A small segmentation model, trained from scratch: 2.41M parameters, held-out accuracy 73%.
Rows from block 4, named by matrix and row number. Rows with one number belong to one attention dimension. Each number is 500 + 40 x the weight over its row's rms, rounded and kept within 0 to 999. All counts start at 0. Numbers have three digits each. After the name is the row's rms in percent of the matrix's.
# q: attention query, key and value (stacked) (model.blocks.4.attn.qkv.weight, 384x128, the q third), inputs 0-63
# k: attention query, key and value (stacked) (model.blocks.4.attn.qkv.weight, 384x128, the k third), inputs 0-63
q.78 108:393395536484493524534530547527456421508533472440554491506507570539476478480484518518480455521496523512510454502522442478434538503471465515458442500513492512427539549494538553511558474543534471
k.78 102:521536458506481485390494511481470503486557505501485523511560476527474531532531505511472549557389514428515476550569478466502484490506506458420507486479511540471444435575539556465559514441528516
q.79 106:538598502581485528448541471562553501466490488486490489465449529508533518487547502480482566514533526455509496552526463538513419463434596438513412473541451520493438495525445434545479483501500503
k.79 104:537456559560510507505510487510604558568453509561512545506506473504537462442533511470540458413492476485471416556492456495564523505451581500565489461494434516550528570497487571444490469544571522
q.80 114:472480471480510527568531584474493493532480482457488495542518476498566505484483496559543529484562510472537509529490525542504536447542449572509516469544515447527483451472523492515545451517507479
k.80 107:416457430490425473548485505504504488539481426515499519518517463557539476462518514476459528491452520497538488496505518492524489437511456605442491511500506494436461530477457499492536486496447544
q.81 104:541445569557486524431495485483531522487457529516467445510479593421508544463497498504431520502584500492398447523487459542511505526541497474510481538542479577457554571509466503517480560527557512
k.81 104:530509522456567498478467476558519522469567477505416544577471574538471474485499508507475503564516485555494433513499473511496489557514485490484580509495474605488555578515529440458455520508490443
q.82 105:552474476461524568505557499587485469507505526514518473465445497515520448565500508461508515486485479435491463503531523485490524510548533505484464475436549544502569512471502578526538479535521572
k.82 109:536510504494379493449519528591464557467498494474535503476459519513491535553544554457481479491469530410539583493476510498495481512510406549557509507549457530487416433478491513515510445530456591
q.83 092:448596483524516459490463438524576550495486480481449491481549497475440449542506498535491567440455501489492428442468483507575485467486472466570482538560502556539469552558485503539436574413499540
k.83 102:507473570383559460504534465452532488565485486457546471577546509512552512493492461529505431514567499549510559505506509481461545498462525566517543559439483519504488508479460456472487500546494521
q.84 112:497592518438474490491517460476490504507540470401478495476497452494470468540540515511538510533493560512541595526525440503492499525541519453522486459504492448468473411548509463492461474523520559
k.84 109:541493558453504493520494435463449578512512479514524478495522551545499520508565558456467497500479453473537426521438565410589508497497546501535524486577487495489455444431500562437508471540545511
q.85 097:493498485470516563482421542443482543496487465527481572484510531513526499469562506506526491530489515471510509490582543411503524591469547487491531481475468492422476437432471527419428522492501508
k.85 104:535469483498481530515495526525551483428511524425522447462478501478467523481576520528456488489538490560449512503482480486481472586477530495468507480552477449477558485511457479508414529438508480
q.86 107:530537519449495465566515535575462505486465420458553524487458478567465471559484558503481496533386544529475522511547511534471527509467450553459495476558517436451465544555525500555456496529475488
k.86 102:534551446574538531436549410544474495562508522543511477471500470519510504520518552502518453537542513498515561562463525464558556513483517493544571501484448501496478523461459555450559513468549579
q.87 106:565469527479437522432460507472541511471492521491498464476487505467486547431489469465527523453541489444507407500526457472530501450466473525519444555459526592503538495518414560495509478508496542
k.87 102:531501451515472476550459488553530512494567477546461467487507498424485490471484499464587494472511526514455511462500422423500459591451492534522472533514487527527519554573480509428474499500466484
q.88 097:440566481562535543513439564453543431458587494554509495496541526504502449489529492485519457575542450512535453526458433539468485430549442495545451401516513441496548553549477477475478451504506457
k.88 098:542493467531552453539461485451453533524444511527571554482613467419529574467509533542583512524468496501450526477485484482540539527535455535488503499503474529545498497584465540514551438508470513
q.89 103:462423525522463509495496604490503482464559463525493472472511539458481444464528468463434514499511526539545469452515534473454514432491568542582519594440507543487554538428484498541581472565431489
k.89 103:513495460496480467450499547466477544494524518517543514519508474477428491452511485524519510436479514483524463517562414486533502449522469503485502567558483549488517500482507451523365554497512460
q.90 092:468521482542417449494513509451549463549501526503492393478472541471524483487506484523480579465427454497540479467513505488495488476513443497469537481497493466502492598422502460503497520531565497
k.90 108:519505539450547543556477525531544458559518497441454527551483487537537587466536490542474483422529447561488456568504378513519500483497497488554489497487495504480560522478553502566479482571444527
q.91 110:540496494525430503474462478490534440454516560517519502527504414503510486500594478460520543516518495444539458522456488455485468459488521520493504548525480466579505535442497457502466506548487557
k.91 112:525492510497504486487432515543451484544553544520513507460499486536534501459581432549476483443583476550489410482457456521511416535441544536498490517485500493458600460449477473497462429512502524
q.92 105:523588443542558503528476520513418559564492502536487493528532471518502515511448539480520489476507473477558485502504489555525479519487502586500454496461466484502460460480501552443436420463559498
k.92 105:491560524498457538506442555476527509585526511449475480551523468502494519500507588521486538533556481514505546541491458439539448466568560566505437485513538491483509443517504575470486493491449569
q.93 112:502417514393399526538473474499515460512517504513557367460516469547488516473465512485542528523552462517615507520454449533532508472471520519472453502543513500517487459522517501436473485477432482
k.93 103:507558490528481554477448536502503547469590435569417532467444491489470511550499422483515515492467509412507472497424469459482436498508531502447446567517537476489573496540448569485493458486507545
q.94 097:447484566411476442497434500466521539433554547509557554506526493497518489466488505605478508546497444590511504583505508448433515510465508542449510459504501537518522448545456529564480565621461439
k.94 100:512486489520525497444541528562489472510526499433519509538533490514444536499502464551580474495512530459502539471518531448510378532448486473453542461541501496519495521491471503448572534519519517
q.95 115:519517504585489490506523526514520509553495460502522548466589551518521487516481482563526432497549493490555483453493565492462534557541472511414547529491432484505619529476519543486521478505538528
k.95 107:487477454407492509439486558468533466423521505484479499518546430485565491471468530504501440471501495556563550462519441538465496502490447519468436478467503439456478478538638476492476559520500509
q.96 108:525496477537505488460508556444467633502485504500514588451515419455496502487473451515505478488452528523470506424539533527435470532489479504451533577493500526487505526473514496466531465451550567
k.96 103:494428519459439551479473463481529444471543566471582561559460485565517466496525469564488462454554500474525513467480464489548472492482484427419509483479532461484521495534522458491495486510483430
q.97 114:482513456517478543522569505531471522534507510435549473504452519487521528518445480491525449601555473462508475503471429457402430497570503494476480501473471481435475492538451510468480478474559522
k.97 102:487560447482552545442464502498465625553518457579552438536515511508527492569461525440495537523489483457494486506490534545524523485591522431491485503479411518554454504531531563446530529505538556
q.98 100:385537531483450541472552511470466571529449480511483495496559586431495460517454467513532550494435487567577503524500499512490494523480453524541491507464511451436477468529572507486488469470490480
k.98 105:500492538456530483499459469481529535473462472463502516352464485546471543480460506507499521495422527494482472571547528512481507429582520503512489487466482507503506500495539522484585551405514499
q.99 102:556491521565488503553544525546426491496508524432576550504459536563497486568481482493606475470515519451493482513503535546538499505428509553526512458485522535482386500518522452510411458466556509
k.99 103:450565478603505580533535438514483489513527500493530533482434490569550454549490540447432465572482430493525554461586551538518486486429512511502536517456543494479454596508553493510487439517515510
q.100 100:538544501544537431541455549566471513498500520523504524573421515486463531424580535522481456446487520544482529450513529498492518437450457565536450522457456499463526550476466520519551574557561500
k.100 098:541500437563542419578500470556483529543454508498457526543476473518544513455507539491538474454563497545531484499529447452507549559480500520491400508458496519478460569534505517495486512547512440
q.101 093:416545420515467419583498461407511566536502517574515530516490528458556487465548482532456574493493476524486502536483557561492449476540495500542543457481526576519489482487530483511481482517462414
k.101 090:471445568517488483562575521504525521510542439494551577484491506459466471503442511494549477497472505515516485476523529553475508501507564574571464541503510503466445514475480510550465516541453459
q.102 105:492537445500470468457603482528410505504503485493481484388503511534526532563470529459481468545483538482486565532514436488418467484533475479499503515491504481521535439498509520561525503522455574
k.102 102:527474469476496567541507511412453505537551514593579468453509604509571525546500545424490484573520483502559442517463534493542490397494460496502490522522440462492520469367501449521539519480492530
q.103 093:510586537532490548505446462509571461559510495482491440598506517499463497516534510479466524504432540483514457483526488478520521502557426466458488538523410486581526513470503480490488506563474441
k.103 094:512546547469500475514433558528536496548575526432431463520504394575574496458513477534565472520551539580474529482500543514539576511433556405532463541511478504505476508462507509584514500444512554
q.104 097:457510526461546476449463513484518422548473451533512453523520555496461483552570506505430578520495436495520482493480426477499455513440519437531506485515505513452424490531493538485546585482415517
k.104 098:460533573535505500542454492481458504474514524481544495563444476542490500480574474553501506496531567505540496534513485461474584463475471490512552500509443538448553539461434517517550509439560533
q.105 099:496467520536522449501492524511441407487558459454517494464570447437504511513492530518492437455459525504524493536475511550530547542469535483501453513471507522501622501517488458562515432546465509
k.105 090:502548502494502490463549487469535420506526540476488564444563431496499531489570497499446547564515521490504569541517495454552481465501559484484493519505539459496521463487538466491539561498476525
q.106 090:568468553493493472446485452506527449474513490542492517496503452529478549505478480466488512420534581500503446522461491608531462465508545468532486472509549556579455381498530468485550523507503483
k.106 099:529521562501477517549483469478502449531552554534553518555508479463519479511491478489527506492377559471496409464430529527483466477424575555507545516468537440508612496531465508514522505532541476
q.107 095:518508465542467456507547498514532557510490458452561561487437581523509497502487441474514393483465500497553477505562514505516529495572416534559479485467582514462521571519489490497511487503553494
k.107 100:467504472497488449554534426448543481502567521468561500540456458455513541511486485471584525515447519400447545525527506540470428491577405496530523492453430502559446521490514521492473458446496525
q.108 087:580462511496500452441528512502520568513431467525554520493455478496435536447521483564507457504540554540453541477506539502492482519411480455483503534467440484505514485567472435478498517520529526
k.108 085:523557505547452531454496481472524471496532530542524520476437452419515478478596514453556532566512545484468548456476498492538485514454510407445502514482469436466511462517574507497521511508514494
q.109 108:415490434488449498474537498430413457547490456498526486578477559470571534522536444487449503499461507520433509466460575521430467552540489436576486437516503517485522530540536476454535507488489517
k.109 109:494467504509453501508525494540495443420540506511557480486515539562574536544457509445429507518493483430480496547467602545463594452562504495530486516491448492557522536501448446540479576518428483
q.110 090:462525440513466509491514486508449568467521503479579533484491534475441493441474440491468441483482476489536445479504475405416472436515493519496481480455495477532452513478530533437466412465552502
k.110 090:527428502495464471529460587501495556539501450512529534466498490517429573510481492513543515444441431474439466497534555517473509493525503527488498523409466525516515552526580550474477463488493492
q.111 096:520573496564450429461538510529420594539459537476481523510497474516420538531455516533447547514497507468527439506483545501477508508576547584480455493507541553439511531535550564483508503486555532
k.111 090:483457528481491433460467465525529484465542502506448461537489511555475504545457558519505489452564506483519471538515506484505451539592596526528542460463539438489503527518548498456547465459501468
q.112 118:427459506517488478481506521470430504467522533504537564454492512477560415540540522447500525567455524489497493482502520497542498503534524480556543543472521482474505503465621481527481447419504398
k.112 109:492497487518451436396512520491499478474553489484579528425508542472447482469519424517454455478429447533490511506598479541474494531527592502514559545427465561499490497519535508485453500459549500
q.113 102:535505576584518550490501588434492480513444482601432518589546491468538453499539496504449530514536504501455496542458524515568485505449416471514531542496500485461463568534497480569494496547555595
k.113 097:538489523573509530416483482584550507466468566449497500423491496528517453506490521490490551590611526527503450490518405475560576563479469543520528464488463513467499560547475403461528507520515474
q.114 096:589480506565519520435493528530444553496517479526458511437523498492497528531528553584492529483496452507527507517499492530617518522470481511456429488580476506474560535608555528459470489466563464
k.114 088:506521473545523504534542462490573459466565580501434458487508528504493527441486531477495434581571489479493560515481501505425469533542547528535577504464504523491550538494501546490569451437526499
q.115 105:427532518477491538514514530442496539508502538477485491533418560411485486467439523504496581507431457560485575485491496494538438534536495475451585551502506518465524587519462488499513500441525538
k.115 105:562509534440513526583496473502545473462455470418476482531443522524499501539491475461486520478527480457523490562541430531511566537558463521554447437542437579468477479474484466453482542535531467
q.116 088:515489469533474603467504563425385535539448451503445549554478492518539506547511478566492525486552523539509457545504612458468503531479494491515462522456482515500419514485516468476520506495511461
k.116 084:464482509521472529451521534570467471421511525455568492425512462524499510420472527528503541467471488553515450582541506516505537510548455476502445544418534538489497548565406506480521525539479417
q.117 093:481544523457504523501473557493590541590477555462434437530480506492389472438462568553505521456513484495447532520512402524468471503493528468517510491535474442419537469459500494456446483470570518
k.117 093:563529530555464438490449513460498523506489485493425480520489465520500550504514531459487545556497552500566555545488451472528550594571573484502585449513514541458442481548508546440499484508545492
q.118 093:504551476533466582448477561510498440509457487544555564509522460516446502499500545540454513530601470549506508544562560505489503455529438424485433440493514528539512567557531466526497539484469512
k.118 093:520445494501428476453545495523432425476495495527515523468491496511544509485440540594532490488439511536492534533516503525525524509514471481473457498433511608432493514503488494544516471554396455
q.119 107:499410485477500486485515445519508418513501509529502511536493519470489501532477442442551447523514496529477520437451499475506515474462406513546491577539431462564500445438542497500477477450542435
k.119 110:485522476417509523491445556471528514550541454422471534517504552477430509467524404518497453500470475548557475413474440513497613526460465512515477548488470540464465526535473504469475523484480496
q.120 101:451582412537478510537458526559504507485504433443503523464468482497451518531501511446458532516487493534531497474521518487503493469519502533491466512459503530534508553458466457499443539468472452
k.120 100:454602462460537505545562541474479485556430560529480511533476479479508516452468506514591465462524511478509543535517486542484445454557464478507441499472485509497463440472497521514535562571529487
q.121 104:498528461537492507499491541504491538603456497533489459545510528514493502484522445486520483473495451512543472456535480554485473456537430496474564528493556493474433502512483479556506467439477550
k.121 103:471487533518507509541425529469469534470528537544581457502448497436569460489480539492564502541527475520427559489498501554522507471529471534511527529498506501520518556458485531544485494446480507
q.122 110:491461552519548494399521473521489480471479495480517554518594497496519582505490434453460537451553459529506523502441474491524487505444574484464458520537466472500497441506451470539479530499465516
k.122 097:469531516467537430477487487477518513537497543549454533453527550501427438467455428564485552580496511432528452468482545552512447424490526524480542449521480512485496557452528529459507536453432553
q.123 095:448557571480559526552533475537528478442513476493416525455568534476520513513428485509498491526481462426438442501528511482518515501511424517529447442465524505466536479489517537450491536484600487
k.123 096:473417493477555533490497503489534501468468515443523496504544534525433465505499596555511412552476577466488472523483522522525500437511433570524483485492529470565492458559491501495554517478525527
q.124 099:521514490494513485452552454582592517439533526575491438466502511511493506501430518479447509583530520489467487505503514459467545436535440470459455518497508517546503528519540526544509508511579491
k.124 101:500491506471507562463486504509476586547536506516509474529582544527498453515451452476538411473529544480473503508511526480536484530510406503575456566461484527448481469483547577501501444557500545