A small segmentation model, trained from scratch.
Model: 2.41M parameters, 64-pixel images, arch vit, norm layernorm, activation silu, patch size [8, 8], layers 12, width 128.
Training: soap at rate 0.0023, 14500 steps, batches of 128.
Data: trained on Sentinel-2 satellite tiles (TerraMesh), 36250 training examples, 51.2 epochs.
Rows from block 9, named by matrix and row number. Rows with one number belong to one neuron. Each number is 500 + 25 x the weight over its row's rms, rounded and kept within 0 to 999. All counts start at 0. Numbers have three digits each. After the name is the row's rms in percent of the matrix's.
# fc1: MLP up (model.blocks.9.mlp.fc1.weight, 512x128), inputs 0-63
# fc2: MLP down (model.blocks.9.mlp.fc2.weight, 128x512, transposed), outputs 0-63
fc1.458 090:490494515508476491495487517515485490469499530495507438517459490449488504460501563480498500511512449504491474486520468497456547468506502505497513495490474522506480480485518525534518472498513518
fc2.458 095:488461472508522480497582517463524543525487510492454505508518527500471487522523469501485470509466511530496492526506505504515507485500505518475489471503517462527482519514494478497490482460531499
fc1.459 091:496549490481509548480466501502478473529537523503492478524475489502512497474518504481491436501526503479490462484466525464475468512526498482475547528523465500507508516507561528507493519548481513
fc2.459 083:516487522520502510513477493511499459494524490498510507541515463495489511500506502459493499494514507534484523498563464522476527515525459440535473489531491483497480496497488510468538481477549500
fc1.460 090:501530512505465544512519532479450469468506504491508481489502509509503568514461492448501514508491532515464469502463493514500482545510542501471530480516496496478483499524485534528468466468530512
fc2.460 095:518476520463510470481449522474527495515473527490481446481495490513491489527512463500473472494512461498503510491511503485483546493491468539466473525513469477505483507465511519516532518483479532
fc1.462 106:492463474544478511481474502456493515500517494520566498481495503524499573501499512495505488541540507539471513506505499522488492507499480521509552470491538504551459507476465466475482492457500519
fc2.462 105:532552540461464495504506479485523508485458516472487512500505502503491489535501477459547555473478491455515546457489496500468451535512486497492465525483457496488530475479474535525507488526453528
fc1.463 104:513505449459481450506549461475505552466515498462505518457467476522515527496477465456521503535528485488480497508497523498493530495491431496514458504522504488494474492518490469500467488469539512
fc2.463 108:505472497512469522493500519505448475452499467473503479537476567487457540490545504570507492489515490507488502499451492523499468506537494532483499498532484495516442517474464518509503476486496512
fc1.464 097:542561493451508502512513475458467487535518522535520499462457489506509452465544484542516479488465457494504536461537530472555476483496502494489510488492499519498498505491466461528472497480478521
fc2.464 103:471483480481496526532565528519521521526471480498475515485449490519473474528487475496520491508488481518488461479461513495493446500483482535520546511530527547491488496509496490429487515511524477
fc1.465 086:521431528493494500506504484491496478440467519493483521517525491519500454527496482537504510518514513482514477495540521538497436548496506473502518490526490529489519479438512460496505527493483510
fc2.465 086:571496500484537491492495504457537546495525456509526464519521531475500510499527478506513517478507481544500518505534532498503477499511507469501466499544493494512477474528518529508466492446508480
fc1.466 087:479546551507519469455495449506538482501503519518537482560498500501530494539464498485533495475507483560514482534481468489532524509501529491493509498534471478486475500525491533481493485524499483
fc2.466 089:516494538499499533542531459521489514510500545479504480519513491483494497491538476544475517499496505504514508455540489468489459509478524519444497490544482526498486499515500526527492506469534479
fc1.467 105:550484483534507508530486468510512502513503515449515531462457518514510489440493520451507480472502508491485456495520517463547509514483511500503529496473493543495454508496514527455518515500493488
fc2.467 105:511492491521499494497497522498514532493528474531493485499497521473469520489470444529524539513486489526479501484524495465481513485492515547503461437499471475515508488482515488478474492525528541
fc1.468 103:516453471521506484532501530510502508511502499492488457489480543538487472449522455452531508525513445482477506476453553491525493494453462461525499497477502539469493524513497520542486461462519474
fc2.468 103:525512513546515439490499520521529563511502484484512520452474475503508466514485528516508461466488533449517467491494447511531533514520493485484508512532521496473478531500467505495507531540517518
fc1.469 096:520499504562493544500500528531481470532513478466459515531479532491521498451527540519564493501534512473485484469527504494522507528468494523492512449468522514464482517427527489457517495496472471
fc2.469 089:501470461493534478510497459442441508529465509537543463484514510531511501511504498469515500518494520493484500506520470463515487527507479496492519515474516470515450495499492503451503496455510511
fc1.471 086:507471491481489483465470495514484495477487494539483537509470501518441524497475502499518516502471495505478522519506517444508497537517490502536506543508527548503484505481475456504474507490534455
fc2.471 096:506473522473508496444526512508466464456509456485512496549525499516481506477522494536499513528512504499486521478478516533457463490506487543453444501447530536523523517490505493516526480509470522
fc1.472 112:540507514481471546501501522525502495467461477478525538506533541498526449499509450462486473497466510526534531501511504516525505544452479480488510487551504544458477511488494553511518519503518469
fc2.472 114:490502508526551488507526498476564510508512511471484477504481489521474562519501487483475489507524502470434558522459512492453534483520527493502462508445497491467481494466476506522465491494481476
fc1.473 088:514538491518531480425483507480493503530469555471497473513481483507445508528467493553469535539472516527529472493515484463510534496527519503490534444484497500493520482533507501488488474533505498
fc2.473 080:543460463539495510467505479491507516511492510514535517526480481458492517477517490480525547494500483526509512500526524550471495530526517531498466518465487456492502482498518533517536483474466526
fc1.474 094:521527487525497491493507451536523532524510497459528467503511482483523454490476517495455503491504521489508527506449501529490482531494493579487521502493478526440479487512539501488494499503485503
fc2.474 092:499496500509524498493548502514538484506489486519490513479475543485505478464487451507472467471477484513521493482497466518488530544518505515491518515499499467516525484466540503494541510481509491
fc1.475 094:495501489527477508532452497498477492504479506500479501519484467509457510455493520484501538501571468507464498488470528517484475552507502501479489489471454502469462448471525510482494520486508553
fc2.475 096:501484501490521491524536487489517473521489498511539519533473512547501476491513491480515460512483511505533525535520497519454478499478506441492502469477521508522519492491469497518504439527495503
fc1.476 103:520468473505519531510492517492532480534523524525499486506463535517515473470454523504460481495496534450514494490503496474491510479521511536474537500500457483514544519482474532508504481473510458
fc2.476 105:526499497468548520525569487513502526503518482555515518533510494506540493534456542530491516480481494517517535518472471520512483507515474474473511478529497516474452494510519509508490489502516523
fc1.477 107:504504487543513519535513491512464502508533531490491469514503535485495507505475490541502496503517441475493525544531491493507513496487485505487512494519517522533501523486480518547465552537492517
fc2.477 123:481499507509477509494513528511502476506509495522473520536491521534500538534530517469483521515461504561556517502492560533504509499496470509525471440525490513490497536520472548466480504464453453
fc1.478 096:490492502491546478475450515515518488524504484487479519536508506442529525478468515458480529524507476529513490473475458504478509485467490530488518475489526448534481500516474476487504468462519531
fc2.478 104:509539509490512490519525535474530524494450473492483461468494456536455580532469532526504453480507479463488537505456501525495503500521557489548518520480495520490468524474486517483519565498520473
fc1.479 086:521426509471525515481520490506521488484540520518504483500526459514491541530480496494489490494532503476564517483504510492494518495488531507497534504499485519529509531527498485552479509504532481
fc2.479 093:496482437526562512490482517490469491520474518497542506485503481504527511483474480483475541492486505494511464480524530475455503506563490504457467497531466511535490488502508512505487450465491477
fc1.480 103:498489503510511492488461488477509525506491466534550496445463527521457508522529509527502498488497506466474539524488481517537453489490535511469511474456460507517504509510556520489476479468435533
fc2.480 104:503476509491525466555520477445506530450487513526519463492503518443501473533510502499527523535500469489507471465550535511503505525500501495515507511475460528484481522466500478555480502471498480
fc1.481 091:491528510511516517489543469524537468513469458489499516555504516503458506463515548529536498501470483472469495481517472529497515536486530548522502492483468496531453456500513494491472483468520507
fc2.481 102:524490510523525498470513505509484490523506479489477495534546506488484501509540485514519487515493521508496505459503494473489508432499511476471475487500515494536551509536548517497469488462499475
fc1.482 108:506552487481539527517548478457500490490546503470485508515485492515506468482505483473519486490495496497480512471441522520487516515468517497493505445475495499466547487537505490537488470484524530
fc2.482 101:493499476517502494527490458438494522520475463542443483490483509499475523514506495511507531512557501524491489489495497507477497526484506505504531535545521515498498488466500527468491514537508483
fc1.483 113:523498528488530511507520481491529504515499505450480482519476533479467509506497522502484499447497488451447516526499519506501525470514462462529495520501455497525495497518509508512451485516501533
fc2.483 116:473544471488481496483519477514521500516516441489491511509484458493453465528500454497500486484503479539468510528459529489472539501527534499481529508551506531493512465519532482501488551482472531
fc1.484 087:486493555542501486532464504510550506489504505463519515532525500464496490533515490491491531494514502555476503496492528464515505535504477544485456500529457485433488520467470506477511506473516519
fc2.484 092:539519483456512458523478525503475526510526520539481519543470514505517509485491519491528526465456483487524497502497498473506494468491490481486468475512529501509519505464494502468495555455498490
fc1.485 090:553492494496478473517515490498485494533507460461505538539470490517520485588509468539484485544467560514527492498507488499511512520545505536504502474504468503486533470497541475465512486476516490
fc2.485 091:527482518514506497448507571532469514512488519521537509501515494484488503472471500505552505512466504497534500524468459478455514473465530470510506533526461520466551487486519458532520515468535499
fc1.486 108:528496503505516457510509539489474462481473479447515541493495472457529494529511470527517513494515520466460477542484528508502500458505535457506458499538484520493497506514518485507511481492520497
fc2.486 101:530533481531492479515460459476469496546513546468461485494517491507518517479509518512461498497523492505481509490511508511548469507530488502489501521476489535541490506493535542496480544491524509
fc1.489 108:545524521532520484517497501481462496515482461474515504528478502507471494493518466515496521496484523533530457505457515480493473516518490471469503529483518498490535517500524477544508504513512503
fc2.489 106:537489505469504507465493467492489445522526528495492497515521466487509499435503486479482502502531508467526489478506483521514463511471493467493462473529444501517503501537455506496440483507473501
fc1.490 090:540503503522463518511472533487522510511474513502477499528502530499464505507497500494461511516499503492519505471492528499517512502538481486501524530531469449491496489459483514476510513486510496
fc2.490 106:479530491515517486508497513507520484484515487522529513516506513542522489474509499473506458475500527483492450515502480558509529493474476511512503532520514484518497477472464536529529481526492509
fc1.491 101:480489523499485481468453492501500589476499483506510472514525480471504503508515503496510529485535515466536512509494519500507499491539494520501504482491520481457490524477490560530500492474580533
fc2.491 106:491482483554517506513491500565520480525523535458474469510504530434528493508510473495501484522494450527468480493506499428528477528492535495449489497511471522511493516544525503470548481539520510
fc1.492 098:483489524516492486511456484501504508475534454483480551479454504472440500527457461523532505500504498510500528501488482538515451564486501522495548459470465557516495475474523480525479490515502494
fc2.492 097:503519519497467488465452486470500536506530501461545497539509462481502504519511511457505484501503424495473481485502455508500528494509492470503491538488529484469490487475472530492545510499488459
fc1.493 093:508529500474509449512524466496499532503460487494458515560470483508487471508536489478478499531496486490495480496520491513508517538466542480495510466484492474490467485503482489503481516484496525
fc2.493 087:525525515474504494498467503445497512509518498468514493478491504449440496523517522535500486504471495491486465478496546499540464487537453482486441483515469492460550517486496521485498482525502462
fc1.494 089:497490499432528491488476461501483492503450474506479511486533517499535513506485476517494493536529470530512450531537494467455506535500495520515501486492495461522512549494513485503522541483501516
fc2.494 087:555514495519485502503477499464500479505522487499467480492468512456420491482526472474472484507456497507497489518504487490552550494526524498489517493486569507501484464522475468507496489486463478
fc1.495 098:486489542497495508488530508485478491466597488484521504468477504506533486542486523533509505521515527543523519493535502512517519523511509442513537505533500488501474545498506523482528532470536459
fc2.495 093:492553509518473500453535442513477538475484526483535488499508526560512491490519505490531485510494508502479536497478527469506516489522466462506470474490507498500541455511468503458498472497502548
fc1.496 091:521458494473498484486532494479497537472486549489549501522502493526524503517434485527492514482546494490487493505498507493545567451500521512549556490481485502521549492527495528468467515483491490
fc2.496 087:468462475490478525504519499451443514473492511507479526464472514476457476515504547516491505480493514514521426511501508500489473518502546486508461484493531488489528495529502509503514511496491484
fc1.498 116:525518535495512538543493512519527550528557506504479462523483521472484504514470509516493541530472521497533569486507464532541479500493462475515493461524477485537470528513490512515512494483483500
fc2.498 118:469420506515495512484516466489470517530497512540482468519469551553488486498509500468471509489480490530465522511518487526442483480495546507497497511465493521500484459519524540520487512491488486
fc1.500 123:524458496459521511531507513537491461537492491496468502506518548436508506527522498434500488500472450525495541473494500484508501482498567549520493471505464553487463515505489491486476503526482529
fc2.500 108:492480505518516509511473557527478518475514491530523519466501534540472511484471486490506519552517531503490484480456485482547502510491508529490484457464439512500506522488478517467457532470512481
fc1.501 104:500471527522487516522515489491522491562493515515449468488491531468536575509458495488496531476513486478545543507512489497489500496455528508475535470512475501514464524522482494514459522483493508
fc2.501 105:458520503488514531510453481497549490486495491470512516483500489462535494489503536538534483519524507452450528505529503517515490505493478460486508483496528501549548538522508461464512476496523481
fc1.502 099:526476466494454557514508477478537514534528499481453528517522525494505515511454506469477482496483507470489483491543511512460483502498555516493523550524476481530517494516495496495547534497529496
fc2.502 098:498503453536528490490501495477478519554485546548539482493465522463470491512474509499520510534537515542558519512501487498532513510489488468506506474518500482457494513496490514500469508491471512
fc1.503 104:473522522518460540555505505496512501497501457510498483528493506505519464513543462493487485487516489499484523483510517534514509509511475525486519472521511528519521443499524497525484506450527516
fc2.503 110:451493535523573499520547541490497467515500505451514502454476504491488482476478463526520505474456537510525499478505532489539467500494529495493496503500490491540493495513494488504499509559554490
fc1.504 096:536496553538499462488552491469519522497481478473508510513498472512508505505504519500490525507487525535534457471462522487519508491482524527490522549531537473502477492558527457500500457512470508
fc2.504 104:498475530513502511537499497473476501547519511490491480529501500510501468477509438480528494507519489514486555501515526501497515456486475479448517475500487496494534490510460500484509492467519484
fc1.506 098:545516524451505481480521439505542491525482533516513475470508541503501492515483531539494479509449502571504471475514533503518468486494475522532483550489515505504506477505487462517518530488492495
fc2.506 101:492475476470487482473522448540487507482492493555479532530510490482525533482525513495495505513534486515505497519479484508487521493504521495458543519535493553475528519502454489489531515529499468
fc1.507 093:512520468452470509482522477513511521503541491472517518524529487511487449502529485536470474535533528536454513489523534515508536537508489534537490448520491521513528500494513476497534479518509492
fc2.507 097:490509526529534542475529519478523498491497511534436488491487523519542505481473512540484449534485503482479542522555495471460481530519494490522491524476511515490491555492500500500504504497512530
fc1.508 090:489500520472488513525492426488469517498499538540505535507498516491513492484479506504488463525481501508512524521524500485502509513475505534520527469478471535510470468515505486486497499495511499
fc2.508 086:504476468468502456515495527526500530495530466479525510506528547522519519534524501500496496497551475481473507526490521522498451557485499509474498467525550438489501541482524491518483495525540487
fc1.509 077:480494496478513476481499503582518474530465484558532487468487551486490488468505483530483503524492479514489479500463512484451487484482515508506519493484540494500513471522522462488485468469542490
fc2.509 077:484517467524518506517511500485488493489501492490502502532539475481487520502526460475513498535510491455537511540499477490487500478513473477483494544509518484467526489510478537538519480470533506
fc1.510 074:539520442476511473490489526520447512466489559450541471497505507448525527496491514480505485504503519454528519514493498454477531550533502469477517503516501499514470477507487496528467478505572466
fc2.510 078:479524495507522475510534495504480465552505473507554524483520492479474503490521492465481510517458457475493492495464522510493484455518496552505518497492504487495556550482506485485517465468486560